config = dict(
    model='masked image model',
    crop_scale_min=0.7,
    loss='l1',
)
Rows from block 8, named by matrix and row number. Rows with one number belong to one neuron. Each number is 50 + 10 x the weight over its row's rms, rounded and kept within 0 to 99. All counts start at 0. After the name is the row's rms in percent of the matrix's.
# fc1: MLP up (model.blocks.8.mlp.fc1.weight, 288x96), inputs 0-31
# fc2: MLP down (model.blocks.8.mlp.fc2.weight, 96x288, transposed), outputs 0-31
fc1.110 070:46 50 50 50 68 50 50 50 50 64 29 32 57 54 70 53 50 50 45 33 50 38 55 45 50 71 48 50 85 50 39 50
fc2.110 100:39 70 57 62 62 53 56 33 48 33 56 55 43 51 41 59 50 50 50 50 50 29 50 50 39 43 58 66 63 49 31 53
fc1.111 139:50 50 54 41 43 51 50 50 51 61 42 63 39 55 43 57 37 50 50 39 49 50 50 73 37 70 56 39 55 45 50 41
fc2.111 118:33 58 41 48 47 49 57 50 52 50 50 62 47 60 36 66 27 75 56 50 50 45 47 63 44 82 61 36 50 38 70 50
fc1.112 101:46 28 39 50 41 45 56 50 35 53 50 50 53 46 22 67 53 50 50 55 50 45 49 50 13 57 50 50 50 41 48 30
fc2.112 081:20 44 50 50 50 50 54 41 46 48 63 50 53 48 74 55 29 26 50 44 33 50 47 53 54 44 66 50 56 50 43 40
fc1.113 095:35 50 50 33 39 68 59 65 50 54 40 61 50 61 50 50 50 54 50 50 55 39 30 46 43 53 28 42 50 42 33 60
fc2.113 080:50 34 50 41 59 62 71 39 51 50 57 50 50 50 50 40 58 40 50 50 50 50 50 29 64 37 50 39 50 36 50 39
fc1.114 096:62 55 50 38 77 43 50 50 46 43 50 50 55 49 57 64 58 64 54 51 50 50 62 42 60 57 41 42 50 56 39 60
fc2.114 104:50 50 58 50 50 39 55 55 45 50 50 50 46 50 50 50 53 36 54 50 50 33 50 50 45 50 50 61 41 68 50 39
fc1.115 118:50 53 31 29 52 50 50 46 60 58 53 50 44 60 41 50 31 43 48 55 42 63 45 24 53 50 73 50 63 49 50 63
fc2.115 117:18 53 42 83 39 48 52 50 46 58 50 41 32 50 50 32 64 50 50 57 46 48 63 58 50 36 50 50 59 36 57 50
fc1.116 112:50 48 30 66 50 48 50 42 53 45 58 50 50 45 35 50 50 39 34 53 50 50 65 65 41 45 34 44 49 53 48 53
fc2.116 086:57 44 54 30 46 50 42 34 50 50 50 53 50 38 50 21 29 17 68 50 51 50 50 50 64 50 38 50 42 48 54 50
fc1.118 113:48 55 59 50 65 86 50 50 40 62 48 52 56 50 50 48 56 47 50 54 37 49 50 53 36 55 47 39 61 50 48 50
fc2.118 143:50 48 58 35 46 74 54 50 47 58 53 50 36 48 50 43 58 57 56 50 51 62 50 42 67 34 53 50 56 50 50 49
fc1.119 115:50 48 47 50 77 61 50 44 45 59 49 38 56 64 53 50 50 27 76 47 35 61 38 50 64 50 51 46 35 37 58 49
fc2.119 098:32 44 51 50 37 68 47 41 44 59 35 42 50 50 71 55 44 52 50 50 59 82 64 66 48 33 53 50 55 48 34 50
fc1.120 097:38 41 36 52 64 28 50 40 50 51 43 49 39 46 50 50 64 51 50 41 50 57 50 49 50 50 61 38 39 50 45 50
fc2.120 101:50 50 50 50 46 36 50 50 50 34 44 39 50 51 41 38 23 36 39 50 50 44 50 50 36 53 41 75 50 55 50 50
fc1.121 108:50 39 45 28 59 50 59 58 42 61 41 37 56 48 48 50 16 50 55 47 45 36 46 59 50 45 58 40 64 21 35 42
fc2.121 095:59 50 58 61 54 50 50 51 50 51 50 58 50 50 56 50 68 50 66 50 50 50 55 60 50 65 65 47 41 60 46 52
fc1.122 071:50 50 52 64 54 50 35 34 51 58 46 34 70 59 50 50 58 23 47 45 57 56 60 72 46 50 50 38 34 50 52 33
fc2.122 074:47 33 50 72 52 62 77 50 40 41 49 50 50 40 50 57 49 50 58 50 50 77 60 55 53 57 53 28 43 31 57 16
fc1.124 110:37 41 46 49 50 35 50 45 50 54 59 50 57 29 51 43 57 50 50 53 47 50 48 41 48 13 50 41 85 47 50 52
fc2.124 131:45 50 45 41 50 40 47 74 54 42 50 53 66 75 35 50 52 54 50 31 47 44 60 37 50 82 52 55 59 62 42 52
fc1.126 112:51 50 50 32 56 50 42 41 37 54 50 50 50 22 50 32 38 60 37 21 49 50 48 49 42 54 50 50 57 44 42 51
fc2.126 099:36 59 44 63 61 57 50 67 53 29 60 60 50 30 41 29 57 32 23 41 50 33 50 83 52 64 50 43 41 60 50 49
fc1.127 118:58 55 50 71 34 58 47 45 25 67 60 50 50 50 50 30 52 60 38 48 30 50 55 56 46 50 37 39 55 50 50 50
fc2.127 108:50 42 48 24 50 40 50 50 50 63 51 58 54 55 36 48 11 84 44 49 50 65 69 49 44 62 50 63 59 44 51 57
fc1.128 111:46 41 79 62 33 60 39 63 43 50 50 34 53 58 45 72 58 52 49 58 47 78 40 33 39 52 43 36 50 42 59 44
fc2.128 108:27 50 46 50 50 45 56 59 64 55 62 57 34 71 53 64 56 75 55 50 39 25 41 81 48 80 57 40 50 47 49 41
fc1.129 133:36 41 22 50 50 50 28 31 50 59 46 39 61 50 37 49 58 50 52 69 49 44 23 50 57 41 48 28 32 50 50 72
fc2.129 117:50 51 50 39 60 50 50 50 61 54 50 46 41 64 72 54 75 54 65 65 47 56 36 68 62 58 33 45 50 24 59 43
fc1.130 091:61 45 14 56 50 55 44 48 33 50 51 50 50 53 56 38 55 57 31 44 54 49 35 50 75 50 73 44 47 47 33 30
fc2.130 089:35 43 50 50 47 48 43 50 50 50 43 50 52 44 51 40 18 26 76 50 37 64 50 78 35 58 59 56 50 50 44 50
fc1.131 086:52 53 50 37 50 50 50 45 53 50 49 36 37 50 66 39 64 60 40 50 54 38 47 57 40 50 29 34 50 34 50 59
fc2.131 066:39 65 56 50 50 44 20 44 50 55 51 50 37 44 50 42 74 27 36 74 58 65 55 44 50 42 50 42 50 50 50 50
fc1.133 110:33 56 40 54 50 62 40 50 40 72 54 52 50 67 43 68 50 50 45 61 50 39 50 50 67 50 50 53 68 50 46 43
fc2.133 094:83 50 50 34 44 57 45 50 47 73 50 52 54 50 46 77 39 45 50 55 48 54 42 59 57 54 50 75 49 54 21 46
fc1.134 105:50 48 50 28 59 56 50 46 32 53 48 50 50 50 52 71 32 49 43 28 41 53 43 43 44 54 50 36 50 50 32 45
fc2.134 089:62 43 48 50 54 50 50 49 50 50 44 50 66 50 30 50 50 47 35 50 50 64 50 50 60 50 50 42 50 50 50 50
fc1.135 103:50 37 60 38 54 33 46 67 50 55 49 50 50 50 76 50 50 67 38 52 57 50 64 35 48 43 35 62 55 45 61 60
fc2.135 107:50 29 50 46 26 38 85 50 62 50 41 57 50 50 50 63 32 69 50 61 50 57 49 45 50 39 50 50 40 71 57 35
fc1.136 104:46 41 50 48 50 61 52 55 56 67 52 50 68 46 57 50 63 50 43 46 50 29 38 56 50 56 34 40 50 45 51 69
fc2.136 092:36 50 55 51 54 62 60 51 50 55 58 50 34 50 50 46 58 35 29 52 50 53 53 34 54 39 49 61 50 45 59 39
fc1.137 081:43 67 32 49 51 50 50 26 38 43 50 50 50 54 50 50 63 48 41 58 54 59 50 57 35 58 55 50 50 61 63 50
fc2.137 088:38 50 45 50 45 50 56 44 51 50 68 64 50 46 54 50 43 70 65 50 62 77 50 62 43 38 51 45 50 54 97 49
fc1.138 103:42 44 54 42 48 50 50 50 47 50 50 50 42 52 50 54 63 47 41 27 66 50 68 50 52 50 69 54 50 40 50 67
fc2.138 079:30 47 50 50 50 50 67 46 56 27 52 50 50 50 50 45 50 50 50 50 51 50 56 42 50 54 38 50 50 42 50 45
fc1.139 074:49 50 50 37 50 50 50 23 50 34 50 60 56 41 50 50 50 48 49 66 57 50 65 80 50 33 33 49 50 50 52 41
fc2.139 096:31 48 50 50 55 50 46 43 48 47 42 50 50 36 59 41 43 50 31 50 45 50 65 66 48 50 54 50 57 50 50 50
fc1.141 090:37 41 50 50 50 56 44 72 50 68 56 68 63 38 60 50 47 47 45 50 65 37 43 50 44 48 50 40 89 50 45 50
fc2.141 077:50 59 52 60 50 46 75 50 60 71 54 64 65 72 45 50 52 66 62 43 50 40 83 50 33 65 66 45 66 50 50 50
fc1.142 076:65 41 33 47 50 47 53 38 50 49 46 37 37 41 67 47 50 51 47 73 67 40 41 60 27 50 55 31 54 50 44 45
fc2.142 085:50 50 53 33 41 43 62 57 50 50 50 46 50 50 60 55 52 62 47 52 69 52 50 50 54 46 63 76 52 54 50 61
fc1.144 084:60 50 50 50 60 79 43 49 79 68 34 30 58 40 61 34 50 50 54 48 60 50 54 52 50 46 60 37 50 46 39 38
fc2.144 085:40 55 44 50 50 50 54 42 32 63 50 50 41 54 39 52 99 38 50 50 62 39 50 62 46 44 53 61 59 51 50 65
fc1.145 144:49 52 53 43 30 55 51 46 50 46 50 24 59 51 32 50 20 42 50 42 48 50 49 46 50 37 57 37 50 50 37 40
fc2.145 131:64 50 50 62 50 54 63 41 54 47 46 45 50 66 59 60 50 50 59 37 33 56 37 66 60 71 51 56 49 50 53 40
fc1.148 093:67 50 50 70 51 48 50 24 50 28 39 50 49 62 45 35 63 49 44 41 52 31 34 61 50 45 38 48 52 50 45 50
fc2.148 093:50 52 50 42 36 57 50 51 50 33 40 37 47 61 50 50 91 23 50 50 65 50 74 50 50 48 44 38 50 42 55 54
fc1.149 103:44 50 50 50 50 67 50 31 57 45 46 45 52 64 43 50 62 29 47 38 57 60 61 34 35 50 70 46 67 35 67 50
fc2.149 086:30 50 57 57 50 41 50 50 50 50 37 48 50 30 27 58 20 58 60 50 51 54 50 39 50 28 65 50 50 52 30 48
fc1.150 109:50 57 50 30 50 45 49 35 61 49 55 41 24 37 70 43 50 50 43 50 51 50 56 50 38 42 37 57 50 46 54 50
fc2.150 079:64 40 50 59 50 50 50 51 44 52 51 50 45 73 50 39 50 50 68 62 50 43 66 47 53 61 50 38 50 48 37 49
fc1.151 099:48 50 30 52 56 50 43 37 50 55 61 51 50 45 24 54 49 34 57 59 50 47 37 49 22 53 43 59 50 54 50 43
fc2.151 106:40 52 49 50 50 61 70 57 61 45 46 48 50 50 50 52 21 51 50 54 45 58 62 55 67 50 53 45 49 51 49 52
fc1.153 114:45 50 40 50 60 79 50 61 42 50 44 52 52 36 45 57 50 36 73 50 52 62 46 39 50 35 50 39 50 38 50 50
fc2.153 097:41 41 50 57 50 82 50 46 61 61 45 35 67 68 51 50 50 57 50 50 50 55 50 60 60 67 37 58 64 51 54 50
fc1.156 092:39 50 62 36 38 50 50 53 52 62 36 50 41 80 44 37 48 50 42 46 50 57 50 52 30 55 42 40 63 32 50 38
fc2.156 086:21 50 50 59 51 38 77 50 50 49 46 69 50 33 30 44 50 47 50 59 58 75 50 50 68 45 59 65 50 67 73 50
fc1.157 114:63 61 39 54 50 68 50 42 50 38 50 51 56 62 71 53 44 23 57 50 37 63 45 40 50 48 72 58 50 47 65 50
fc2.157 126:45 50 47 50 59 50 51 50 41 33 42 48 53 34 57 38 80 31 24 69 50 39 46 40 29 41 58 44 48 36 50 50
fc1.159 088:41 53 44 47 61 71 45 50 50 68 34 45 60 45 50 23 52 35 50 51 50 57 65 59 48 52 52 42 58 57 50 47
fc2.159 100:33 53 40 50 50 59 56 41 54 57 60 64 50 48 41 46 63 64 67 39 38 50 50 42 58 50 50 26 50 59 50 50
fc1.160 082:50 66 41 50 50 50 50 50 36 62 49 40 50 50 33 53 49 60 36 40 51 50 50 50 39 36 50 50 59 50 53 50
fc2.160 092:50 50 41 57 46 50 50 58 50 52 46 50 50 50 23 50 57 57 50 50 50 55 60 40 50 64 52 25 54 39 40 50
fc1.161 083:54 54 50 47 58 44 50 65 50 37 32 32 48 50 54 29 50 50 54 33 50 44 43 45 33 53 37 68 56 50 47 65
fc2.161 113:50 41 47 50 42 50 58 73 50 30 44 50 50 50 43 35 50 24 60 39 50 44 57 41 43 57 63 23 50 51 35 46
fc1.162 101:50 36 50 41 43 60 45 45 50 62 50 52 18 50 50 61 66 34 62 55 61 50 50 21 50 48 50 45 50 51 41 50
fc2.162 077:51 50 63 45 28 53 50 50 36 50 32 50 50 35 50 58 26 42 37 39 50 58 58 35 49 30 29 80 50 45 50 58
fc1.163 108:50 42 50 26 50 58 55 50 50 54 50 38 50 60 37 33 50 50 33 53 69 50 34 19 70 39 24 50 44 16 50 50
fc2.163 115:50 44 50 57 50 48 50 44 50 39 37 39 50 50 42 50 74 40 35 50 52 50 60 34 42 36 37 41 44 44 33 50
fc1.164 085:39 69 39 50 50 57 63 50 39 51 41 76 50 66 60 46 52 50 50 52 50 58 50 50 65 62 47 50 56 46 50 40
fc2.164 089:66 56 64 35 55 50 33 47 66 70 50 53 73 54 69 60 39 53 59 50 50 50 41 59 54 50 68 73 36 44 58 46
fc1.165 092:46 33 50 50 50 38 50 36 50 49 51 50 67 46 52 55 62 35 51 50 59 42 50 44 52 51 50 29 50 56 49 31
fc2.165 090:26 50 47 46 33 58 42 50 55 50 47 34 43 43 37 39 73 50 60 55 69 50 50 50 50 46 56 50 50 44 50 63
fc1.166 091:38 42 39 44 50 49 50 50 46 52 27 56 41 68 64 50 49 53 43 50 64 55 50 46 61 32 50 35 98 50 50 50
fc2.166 084:29 59 57 50 62 39 50 50 50 42 43 50 50 27 50 41 47 45 59 50 53 50 51 50 50 55 49 42 81 50 50 45
fc1.167 104:43 50 51 39 40 50 50 59 50 50 47 50 58 55 44 60 50 71 50 50 39 36 64 42 50 57 50 35 43 50 40 58
fc2.167 104:50 50 50 50 50 43 50 37 37 63 50 50 46 34 53 35 50 12 41 49 47 60 41 29 41 29 40 63 50 34 50 50
fc1.168 105:45 45 42 37 45 56 48 69 44 52 20 57 50 77 32 48 50 46 58 53 50 40 52 57 50 76 47 31 26 50 50 44
fc2.168 131:47 51 49 47 59 53 57 31 45 51 63 50 50 26 58 49 44 45 41 41 39 51 50 64 47 35 59 38 47 69 33 43