A small masked image model, trained from scratch.
Model: 0.501M parameters, activation gelu, widths [48, 96].
Training: soap at rate 0.0062, 15100 steps, batches of 256.
Rows from block 8 of a small masked image model, named by matrix and row number. Rows with one number belong to one neuron. Each number is 500 + 50 x the weight over its row's rms, rounded and kept within 0 to 999. All counts start at 0. Numbers have three digits each.
After each neuron's rows are labels from the 100 images, of 14848, where the neuron reaches its highest value: "top examples" is what is common among them. Only what is clearly more common there than usual is listed. The data: aerial photos of the United States (SatlasPretrain). In brackets: how many of the 100, against the usual share in percent.
# fc1: MLP up (model.blocks.8.mlp.fc1.weight, 288x96), inputs 64-95
# fc2: MLP down (model.blocks.8.mlp.fc2.weight, 96x288, transposed), outputs 64-95

fc1.39:500428459524500554500493376306508500453500501536500540441496400500528455423605441571500474500500
fc2.39:499500523532534500472500576636427500468500490500424500561456500588468580408524506507530382475430
top examples: building (74 vs 41.4)

fc1.35:500500518373533494653500471487500537500462427525535464500483500500559567500488500500547500500500
fc2.35:489519502500420614500520500558500628500577457480454524581576500470575405500568563468500487500500
top examples: crop field (52 vs 8.7)

fc1.25:508402529597500368467500423453595500456423485674475500500520391586500500572519500314500487546518
fc2.25:500540417486375500486500500449500507488500500470538493486482558461451500429467506630517500536500
top examples: building (88 vs 41.4)

fc1.32:500543594500409508459482500375589544476500500500536434471510500522449534462500542500443500510534
fc2.32:444462500500500500570519500500589500500369578485623500496518537500490500468476452521500462472500
top examples: crop field (48 vs 8.7)

fc1.8:500411500500500461603476403500500458469491473549467452477500500501514549526500500282467528555500
fc2.8:500518500532435541500500470458450543463580495500500543462500500500500500456500543655581500513521
top examples: building (94 vs 41.4)

fc1.256:496406540513462451450455455408572506500500500500500500500418460500421513500533411529540518531500
fc2.256:482500443468510514548485500500500544500472539500500531554566425500431519453438526500463481423558
top examples: railway (27 vs 3.1)

fc1.16:446451500569500559390386500384403494500555468520445534459515480446523500508500526786399500500500
fc2.16:599612500541493394482500511578500500511500500428464516539500500529564514574500538247500500500495
top examples: building (74 vs 41.4)

fc1.279:570484499500500424500500464455456500435441446500550459500486500311543564397543532560504363614510
fc2.279:500500390500437557545494532500495543500500550440500500476500535442505500501634442404504500500453
top examples: building (85 vs 41.4)

fc1.284:555501500500478500500500500419580500472508462522486583545564475557500514555526542500469397489500
fc2.284:546464486518500485430500458534500500446475432446475535500557470492454500500500554500500545477500
top examples: railway (28 vs 3.1)