config = dict(
    color_jitter=0.1,
    mask_ratio=0.75,
    arch='convnext',
    isotropic=False,
    mlp_ratio=3,
    depths=[6, 6],
    residual_init='none',
    learning_rate=0.0062,
    beta1=0.9,
    eps=1e-08,
    max_precond_dim=1536,
    magnitude_pruning=0.3,
    batch_size=256,
    lr_schedule='cosine',
    adamw_weight_decay_other_params=0,
)
Rows from block 7 of a small masked image model, named by matrix and row number. Rows with one number belong to one neuron. Each number is 50 + 15 x the weight over its row's rms, rounded and kept within 0 to 99. All counts start at 0.
After each neuron's rows are labels from the 100 images, of 14848, where the neuron reaches its highest value: "responds to" is what is common among them. Only what is clearly more common there than usual is listed. The data: aerial photos of the United States (SatlasPretrain). In brackets: how many of the 100, against the usual share in percent.
# fc1: MLP up (model.blocks.7.mlp.fc1.weight, 288x96), inputs 0-95
# fc2: MLP down (model.blocks.7.mlp.fc2.weight, 96x288, transposed), outputs 0-95

fc1.240:34 50 29 40 86 63 50 50 50 50 50 35 50 32 34 23 34 50 25 41 50 50 77 50 53 33 50 55 02 60 50 61 50 50 50 50 47 53 61 58 50 49 64 70 50 66 67 50 71 50 76 85 50 50 50 34 50 50 43 50 50 69 65 50 64 54 50 50 42 50 99 84 50 54 50 78 40 50 50 46 57 66 50 50 50 50 38 74 50 60 50 57 68 44 96 62
fc2.240:49 50 50 08 50 50 38 77 46 61 16 50 51 41 33 37 17 42 33 20 60 38 50 63 50 50 66 37 26 55 50 43 41 66 39 44 50 50 45 54 50 39 50 50 69 07 50 47 50 50 77 42 50 38 85 30 50 32 50 43 50 50 50 50 51 44 25 70 29 33 51 63 26 51 72 50 50 38 50 50 50 51 85 63 41 50 50 28 50 63 50 44 11 50 24 50
responds to: building (67 vs 41.4)

fc1.247:50 29 50 53 31 14 66 43 50 45 51 61 63 41 50 50 57 50 50 49 78 50 69 80 66 50 71 69 50 62 66 50 90 42 70 45 66 32 66 45 50 69 41 51 64 51 57 83 40 58 50 68 24 32 65 71 55 33 70 67 61 50 50 82 70 61 32 50 46 50 75 56 66 50 86 52 65 50 63 69 50 50 60 63 50 35 71 50 25 71 42 50 50 50 68 50
fc2.247:38 67 71 41 54 37 34 18 59 65 50 50 79 46 63 63 79 70 85 64 53 62 22 61 90 68 46 40 50 44 28 50 62 32 43 50 42 36 49 68 50 39 11 38 50 50 34 52 62 61 50 50 48 46 72 52 60 36 50 50 79 62 50 50 80 70 71 47 58 29 67 32 31 85 50 47 46 33 60 71 51 50 38 50 50 50 50 59 34 45 50 40 66 50 50 50
responds to: building (92 vs 41.4)

fc1.85:73 50 50 31 35 40 24 25 54 68 50 50 00 52 60 29 65 47 49 43 52 40 50 42 50 64 50 62 50 48 65 46 50 50 66 64 50 57 28 42 50 50 35 50 58 50 50 54 50 44 62 68 85 15 50 50 58 50 54 40 44 36 34 46 30 61 50 75 29 37 57 99 14 62 58 50 67 50 50 62 24 64 50 39 41 68 42 50 50 50 42 55 55 46 42 60
fc2.85:23 50 50 35 42 68 39 64 65 82 42 50 34 50 41 50 64 77 53 44 36 50 85 50 60 66 50 45 39 50 39 61 42 50 58 50 35 63 50 91 50 47 68 75 64 50 49 50 45 56 50 81 10 50 50 53 50 53 47 52 50 71 69 53 50 37 28 50 30 65 33 77 29 50 39 50 75 79 43 32 41 50 50 37 74 59 77 24 68 64 50 27 48 50 68 50
responds to: crop field (28 vs 8.7)

fc1.220:50 83 58 74 50 50 50 50 50 80 59 36 50 50 55 56 33 71 60 64 50 29 50 31 31 18 29 47 50 42 50 47 50 50 38 81 47 50 34 53 85 50 59 50 59 50 29 57 50 56 50 50 57 50 25 37 50 62 46 48 50 50 38 50 55 28 55 64 48 52 50 39 84 72 50 50 24 27 45 41 80 55 62 24 66 45 22 50 52 66 51 99 50 68 72 32
fc2.220:53 54 50 50 50 50 50 65 57 75 38 72 12 50 69 50 31 40 64 73 43 50 73 46 62 31 50 38 55 50 35 50 55 50 65 50 75 47 50 50 82 49 45 49 70 56 54 42 55 34 32 50 73 50 87 55 50 37 50 50 50 50 72 48 46 50 48 50 50 37 43 29 50 63 62 31 41 44 79 23 37 50 42 77 50 50 50 50 50 50 50 00 58 47 50 96
responds to: building (83 vs 41.4)

fc1.145:78 33 47 55 50 57 50 61 86 48 57 48 76 51 50 51 67 50 88 53 76 69 60 50 71 61 68 67 50 43 52 65 50 63 52 50 62 58 56 50 50 50 75 85 50 62 50 61 60 60 50 61 99 50 56 79 56 69 76 45 50 50 52 68 51 43 50 66 60 50 50 50 65 68 52 81 25 66 50 64 53 70 51 57 65 73 52 74 50 54 75 75 42 53 56 60
fc2.145:44 50 26 99 50 39 53 32 50 43 63 37 50 50 31 50 81 50 50 33 50 69 77 50 50 50 36 50 65 52 73 47 50 51 77 50 50 50 48 57 50 50 41 50 50 84 68 50 50 53 57 84 23 71 45 83 50 50 50 51 42 50 50 50 50 66 69 37 50 50 52 50 50 47 20 63 00 50 50 50 64 52 52 50 66 70 50 50 35 50 50 50 50 25 67 18
responds to: building (96 vs 41.4)

fc1.147:54 53 75 82 50 65 70 50 50 50 55 81 87 47 70 94 66 52 59 72 49 63 50 50 61 61 52 56 72 14 56 65 62 50 72 44 63 60 63 56 58 45 40 60 67 68 50 68 57 63 12 50 50 58 50 76 50 63 77 50 58 58 64 47 42 63 50 59 50 50 56 58 68 65 50 50 54 50 67 50 58 60 50 77 65 75 77 49 57 65 58 57 54 77 50 71
fc2.147:65 29 50 54 66 55 70 32 31 24 49 50 59 56 53 75 50 63 49 50 69 50 04 53 53 64 50 92 41 50 50 50 50 47 76 50 16 80 27 56 16 58 51 84 31 50 50 26 50 24 28 54 39 41 35 66 56 57 33 28 37 50 49 45 59 42 50 50 50 50 87 34 32 31 53 50 39 63 43 50 50 47 43 49 58 56 24 50 37 50 50 46 45 47 54 50
responds to: building (71 vs 41.4)

fc1.154:50 34 50 80 50 50 61 50 53 74 91 72 52 50 67 50 56 62 50 44 50 50 53 42 50 80 59 50 64 63 89 50 50 42 50 40 64 39 50 50 69 50 50 50 63 43 51 50 50 36 80 51 62 59 68 78 53 62 55 34 50 50 36 68 68 50 66 61 89 43 76 86 45 49 58 43 62 66 79 56 63 58 51 42 66 50 58 51 43 31 50 26 70 80 50 86
fc2.154:50 50 50 67 41 57 61 28 50 50 50 36 50 50 59 50 30 26 09 50 50 70 79 71 48 50 50 25 81 50 43 50 50 47 45 32 40 58 61 24 56 83 62 16 50 50 50 81 40 50 59 10 50 81 33 40 50 50 50 59 50 50 50 81 31 50 50 74 58 50 60 50 60 40 30 50 50 39 50 50 48 17 60 30 50 50 35 61 25 72 50 58 68 50 39 44
responds to: building (72 vs 41.4)

fc1.210:56 50 52 50 56 50 65 81 50 79 61 45 64 50 64 64 71 36 50 50 78 57 78 70 50 50 50 81 96 63 56 50 50 53 50 27 68 50 55 50 50 50 69 50 58 55 48 77 28 27 32 73 61 61 61 55 50 49 59 50 50 42 50 78 64 50 50 39 84 50 73 58 64 48 64 50 71 92 50 50 50 50 50 47 51 36 60 50 50 77 50 52 50 56 92 48
fc2.210:15 57 42 43 50 84 43 40 50 50 73 50 57 89 66 50 64 69 43 50 58 68 50 74 78 50 51 50 62 67 50 50 50 42 32 44 50 21 50 69 45 43 46 52 50 63 50 73 50 50 63 50 50 56 64 98 65 60 50 25 50 50 49 52 90 76 50 58 49 50 73 50 48 70 75 35 43 62 44 60 64 50 32 57 50 50 50 57 33 11 51 50 76 50 64 50
responds to: building (91 vs 41.4)

fc1.119:50 56 50 50 26 53 67 34 42 58 50 67 22 72 61 40 62 71 77 50 50 56 50 69 61 79 25 50 50 69 50 54 50 56 50 50 50 50 35 55 50 62 82 49 54 50 45 63 66 73 56 50 50 21 50 50 66 65 50 75 32 66 50 72 50 50 00 50 71 47 37 47 81 76 50 64 52 58 50 13 50 50 46 59 50 50 50 78 36 50 50 50 50 58 57 23
fc2.119:66 57 65 36 24 60 77 50 63 34 53 50 21 50 84 50 62 42 61 50 44 38 50 24 50 50 38 50 50 77 50 48 63 69 40 54 31 62 50 50 72 50 12 50 50 44 50 27 50 84 56 50 60 50 50 70 50 40 67 73 48 50 33 52 50 58 99 30 50 50 86 50 31 40 33 50 53 50 46 75 41 50 50 35 64 50 50 64 50 30 44 73 46 37 50 70
responds to: building (85 vs 41.4)

fc1.250:55 55 78 50 43 48 50 83 50 50 66 52 59 63 58 74 66 56 50 53 66 50 50 68 79 46 53 53 82 66 82 62 76 50 92 54 57 50 50 42 50 50 86 71 41 30 45 72 57 69 50 68 50 76 61 84 50 50 50 60 57 60 44 52 50 63 67 57 50 61 44 77 60 36 63 74 47 50 72 56 74 62 63 50 69 50 50 67 50 50 56 49 25 64 54 73
fc2.250:10 50 38 50 66 55 62 50 55 40 50 70 50 60 74 50 47 36 32 50 63 51 42 50 64 64 38 50 47 55 50 43 50 42 45 52 00 40 39 63 62 50 48 50 62 50 34 50 26 73 43 52 25 37 65 67 35 56 62 50 50 57 50 50 52 50 50 56 44 25 61 37 07 86 50 32 45 50 40 57 31 53 50 50 48 41 39 56 21 50 53 50 60 48 31 68
responds to: building (94 vs 41.4)

fc1.216:50 50 53 11 24 50 50 35 61 50 56 50 50 66 50 56 48 50 50 24 23 66 50 25 50 41 73 32 21 71 50 73 66 76 53 50 55 50 50 68 63 67 50 33 51 50 44 27 79 50 45 48 61 28 02 36 66 50 50 50 50 72 50 69 42 50 63 56 50 36 50 50 82 50 52 71 54 75 50 73 50 85 57 21 42 67 43 50 51 50 44 43 70 50 50 44
fc2.216:51 48 50 47 47 50 52 43 45 52 40 59 50 36 50 52 46 53 43 40 50 50 28 45 50 50 62 51 50 54 35 50 50 55 60 50 50 74 60 53 84 50 15 59 50 36 50 00 50 44 43 08 50 25 98 36 50 38 58 50 50 50 47 50 65 50 51 64 26 37 94 43 08 48 73 64 50 43 29 84 51 54 66 55 69 50 50 50 68 61 50 50 50 56 53 51
responds to: building (73 vs 41.4)

fc1.18:35 50 50 50 55 50 53 50 50 65 53 54 50 88 63 58 06 50 50 50 52 32 35 31 33 78 58 63 47 50 23 77 59 50 58 50 66 62 33 50 40 80 50 73 50 50 83 78 88 50 36 59 67 60 50 72 37 60 60 55 49 50 67 39 54 70 50 50 68 84 56 41 46 50 61 52 46 64 47 52 51 66 67 31 50 89 56 59 55 71 50 50 60 50 62 73
fc2.18:54 61 50 55 50 43 50 47 50 66 43 62 51 50 28 27 23 28 82 65 50 39 55 34 81 32 64 52 50 64 79 50 43 08 41 56 80 42 36 50 66 50 47 49 66 43 61 19 78 53 28 39 71 43 89 43 88 50 49 40 37 57 59 36 32 71 35 46 45 50 41 59 62 52 66 59 50 64 50 50 50 56 46 77 55 35 51 49 50 32 36 48 50 27 36 66
responds to: railway (25 vs 3.1)

fc1.78:40 75 50 34 50 50 50 58 50 62 50 60 35 63 89 72 31 70 57 50 42 50 81 77 34 42 50 51 58 50 66 55 27 63 58 50 50 66 54 50 80 55 50 56 50 58 46 50 50 50 29 66 56 50 53 50 03 50 50 74 60 50 60 50 40 59 36 48 58 56 93 78 44 63 50 41 58 50 42 29 31 65 31 50 51 63 50 67 39 50 20 58 75 62 89 54
fc2.78:50 29 50 00 34 41 40 20 50 68 50 46 22 50 56 50 28 57 73 23 67 57 50 23 72 27 46 44 29 50 38 40 50 23 50 50 35 42 38 50 49 47 58 50 64 45 50 50 61 50 50 50 50 50 50 22 73 33 38 28 50 63 42 34 50 75 38 61 40 29 50 56 50 36 58 60 15 50 50 38 50 50 50 50 50 39 50 37 50 00 50 53 52 25 54 38
responds to: building (86 vs 41.4)

fc1.283:57 45 50 50 69 64 51 61 45 37 50 41 50 52 52 60 50 62 59 64 60 42 78 75 72 74 46 67 38 49 63 61 62 71 39 60 50 71 58 50 71 40 50 75 50 69 49 59 70 89 97 33 52 50 74 38 61 53 38 66 60 53 55 81 64 52 66 64 50 76 50 67 71 50 50 50 65 57 60 47 73 50 50 46 72 65 57 76 68 76 50 42 24 47 67 74
fc2.283:56 33 50 50 50 51 64 28 47 01 50 62 50 50 45 45 08 50 50 30 41 66 50 72 27 71 50 40 50 50 50 46 56 50 76 63 50 70 54 50 50 68 50 41 50 62 50 47 54 52 60 51 55 83 17 60 65 50 42 65 51 50 45 17 50 34 52 41 62 20 50 46 50 39 42 50 50 43 59 22 50 33 66 95 75 59 45 69 70 67 50 74 69 50 50 63
responds to: building (95 vs 41.4)

fc1.116:40 50 67 50 44 78 35 50 50 50 63 76 50 73 50 62 15 54 50 50 84 50 50 85 13 26 56 50 52 42 32 38 69 50 50 59 69 51 50 12 17 54 50 50 50 61 57 78 50 50 58 48 50 58 50 52 50 50 46 73 61 50 61 67 50 50 71 50 44 76 50 50 25 50 58 70 50 68 50 50 46 87 63 50 47 68 63 63 59 73 50 50 87 50 62 44
fc2.116:70 56 56 57 60 50 73 55 60 50 36 50 50 50 73 70 57 88 04 50 37 28 53 39 69 50 60 19 41 43 50 50 60 50 63 60 67 40 50 36 79 50 36 50 32 50 37 50 68 70 50 50 70 43 60 32 96 47 50 51 50 66 49 41 62 75 29 57 54 17 50 57 63 48 62 55 50 50 78 50 50 43 71 73 44 50 50 62 50 62 72 60 63 82 51 58
responds to: railway (25 vs 3.1)

fc1.98:50 66 50 68 58 57 40 61 59 63 69 47 22 84 70 52 66 50 50 88 50 50 55 25 74 53 62 60 50 69 50 68 59 50 64 67 52 50 98 80 36 67 59 42 59 48 58 51 50 61 50 47 77 62 50 76 93 40 80 58 50 37 50 50 68 72 65 58 51 42 37 50 71 62 41 50 72 59 67 74 60 48 73 68 55 50 55 50 58 50 64 50 44 50 50 50
fc2.98:50 59 50 58 50 70 55 43 42 58 29 50 50 55 49 52 90 42 52 55 50 17 50 33 56 49 44 49 27 32 68 44 33 26 50 36 52 85 14 50 26 54 22 73 38 48 81 29 37 15 48 67 34 43 60 51 70 41 50 61 50 50 36 59 19 46 50 33 21 64 56 40 50 50 38 71 50 60 50 60 50 50 50 50 69 50 63 28 48 38 24 50 37 41 29 34
responds to: crop field (34 vs 8.7)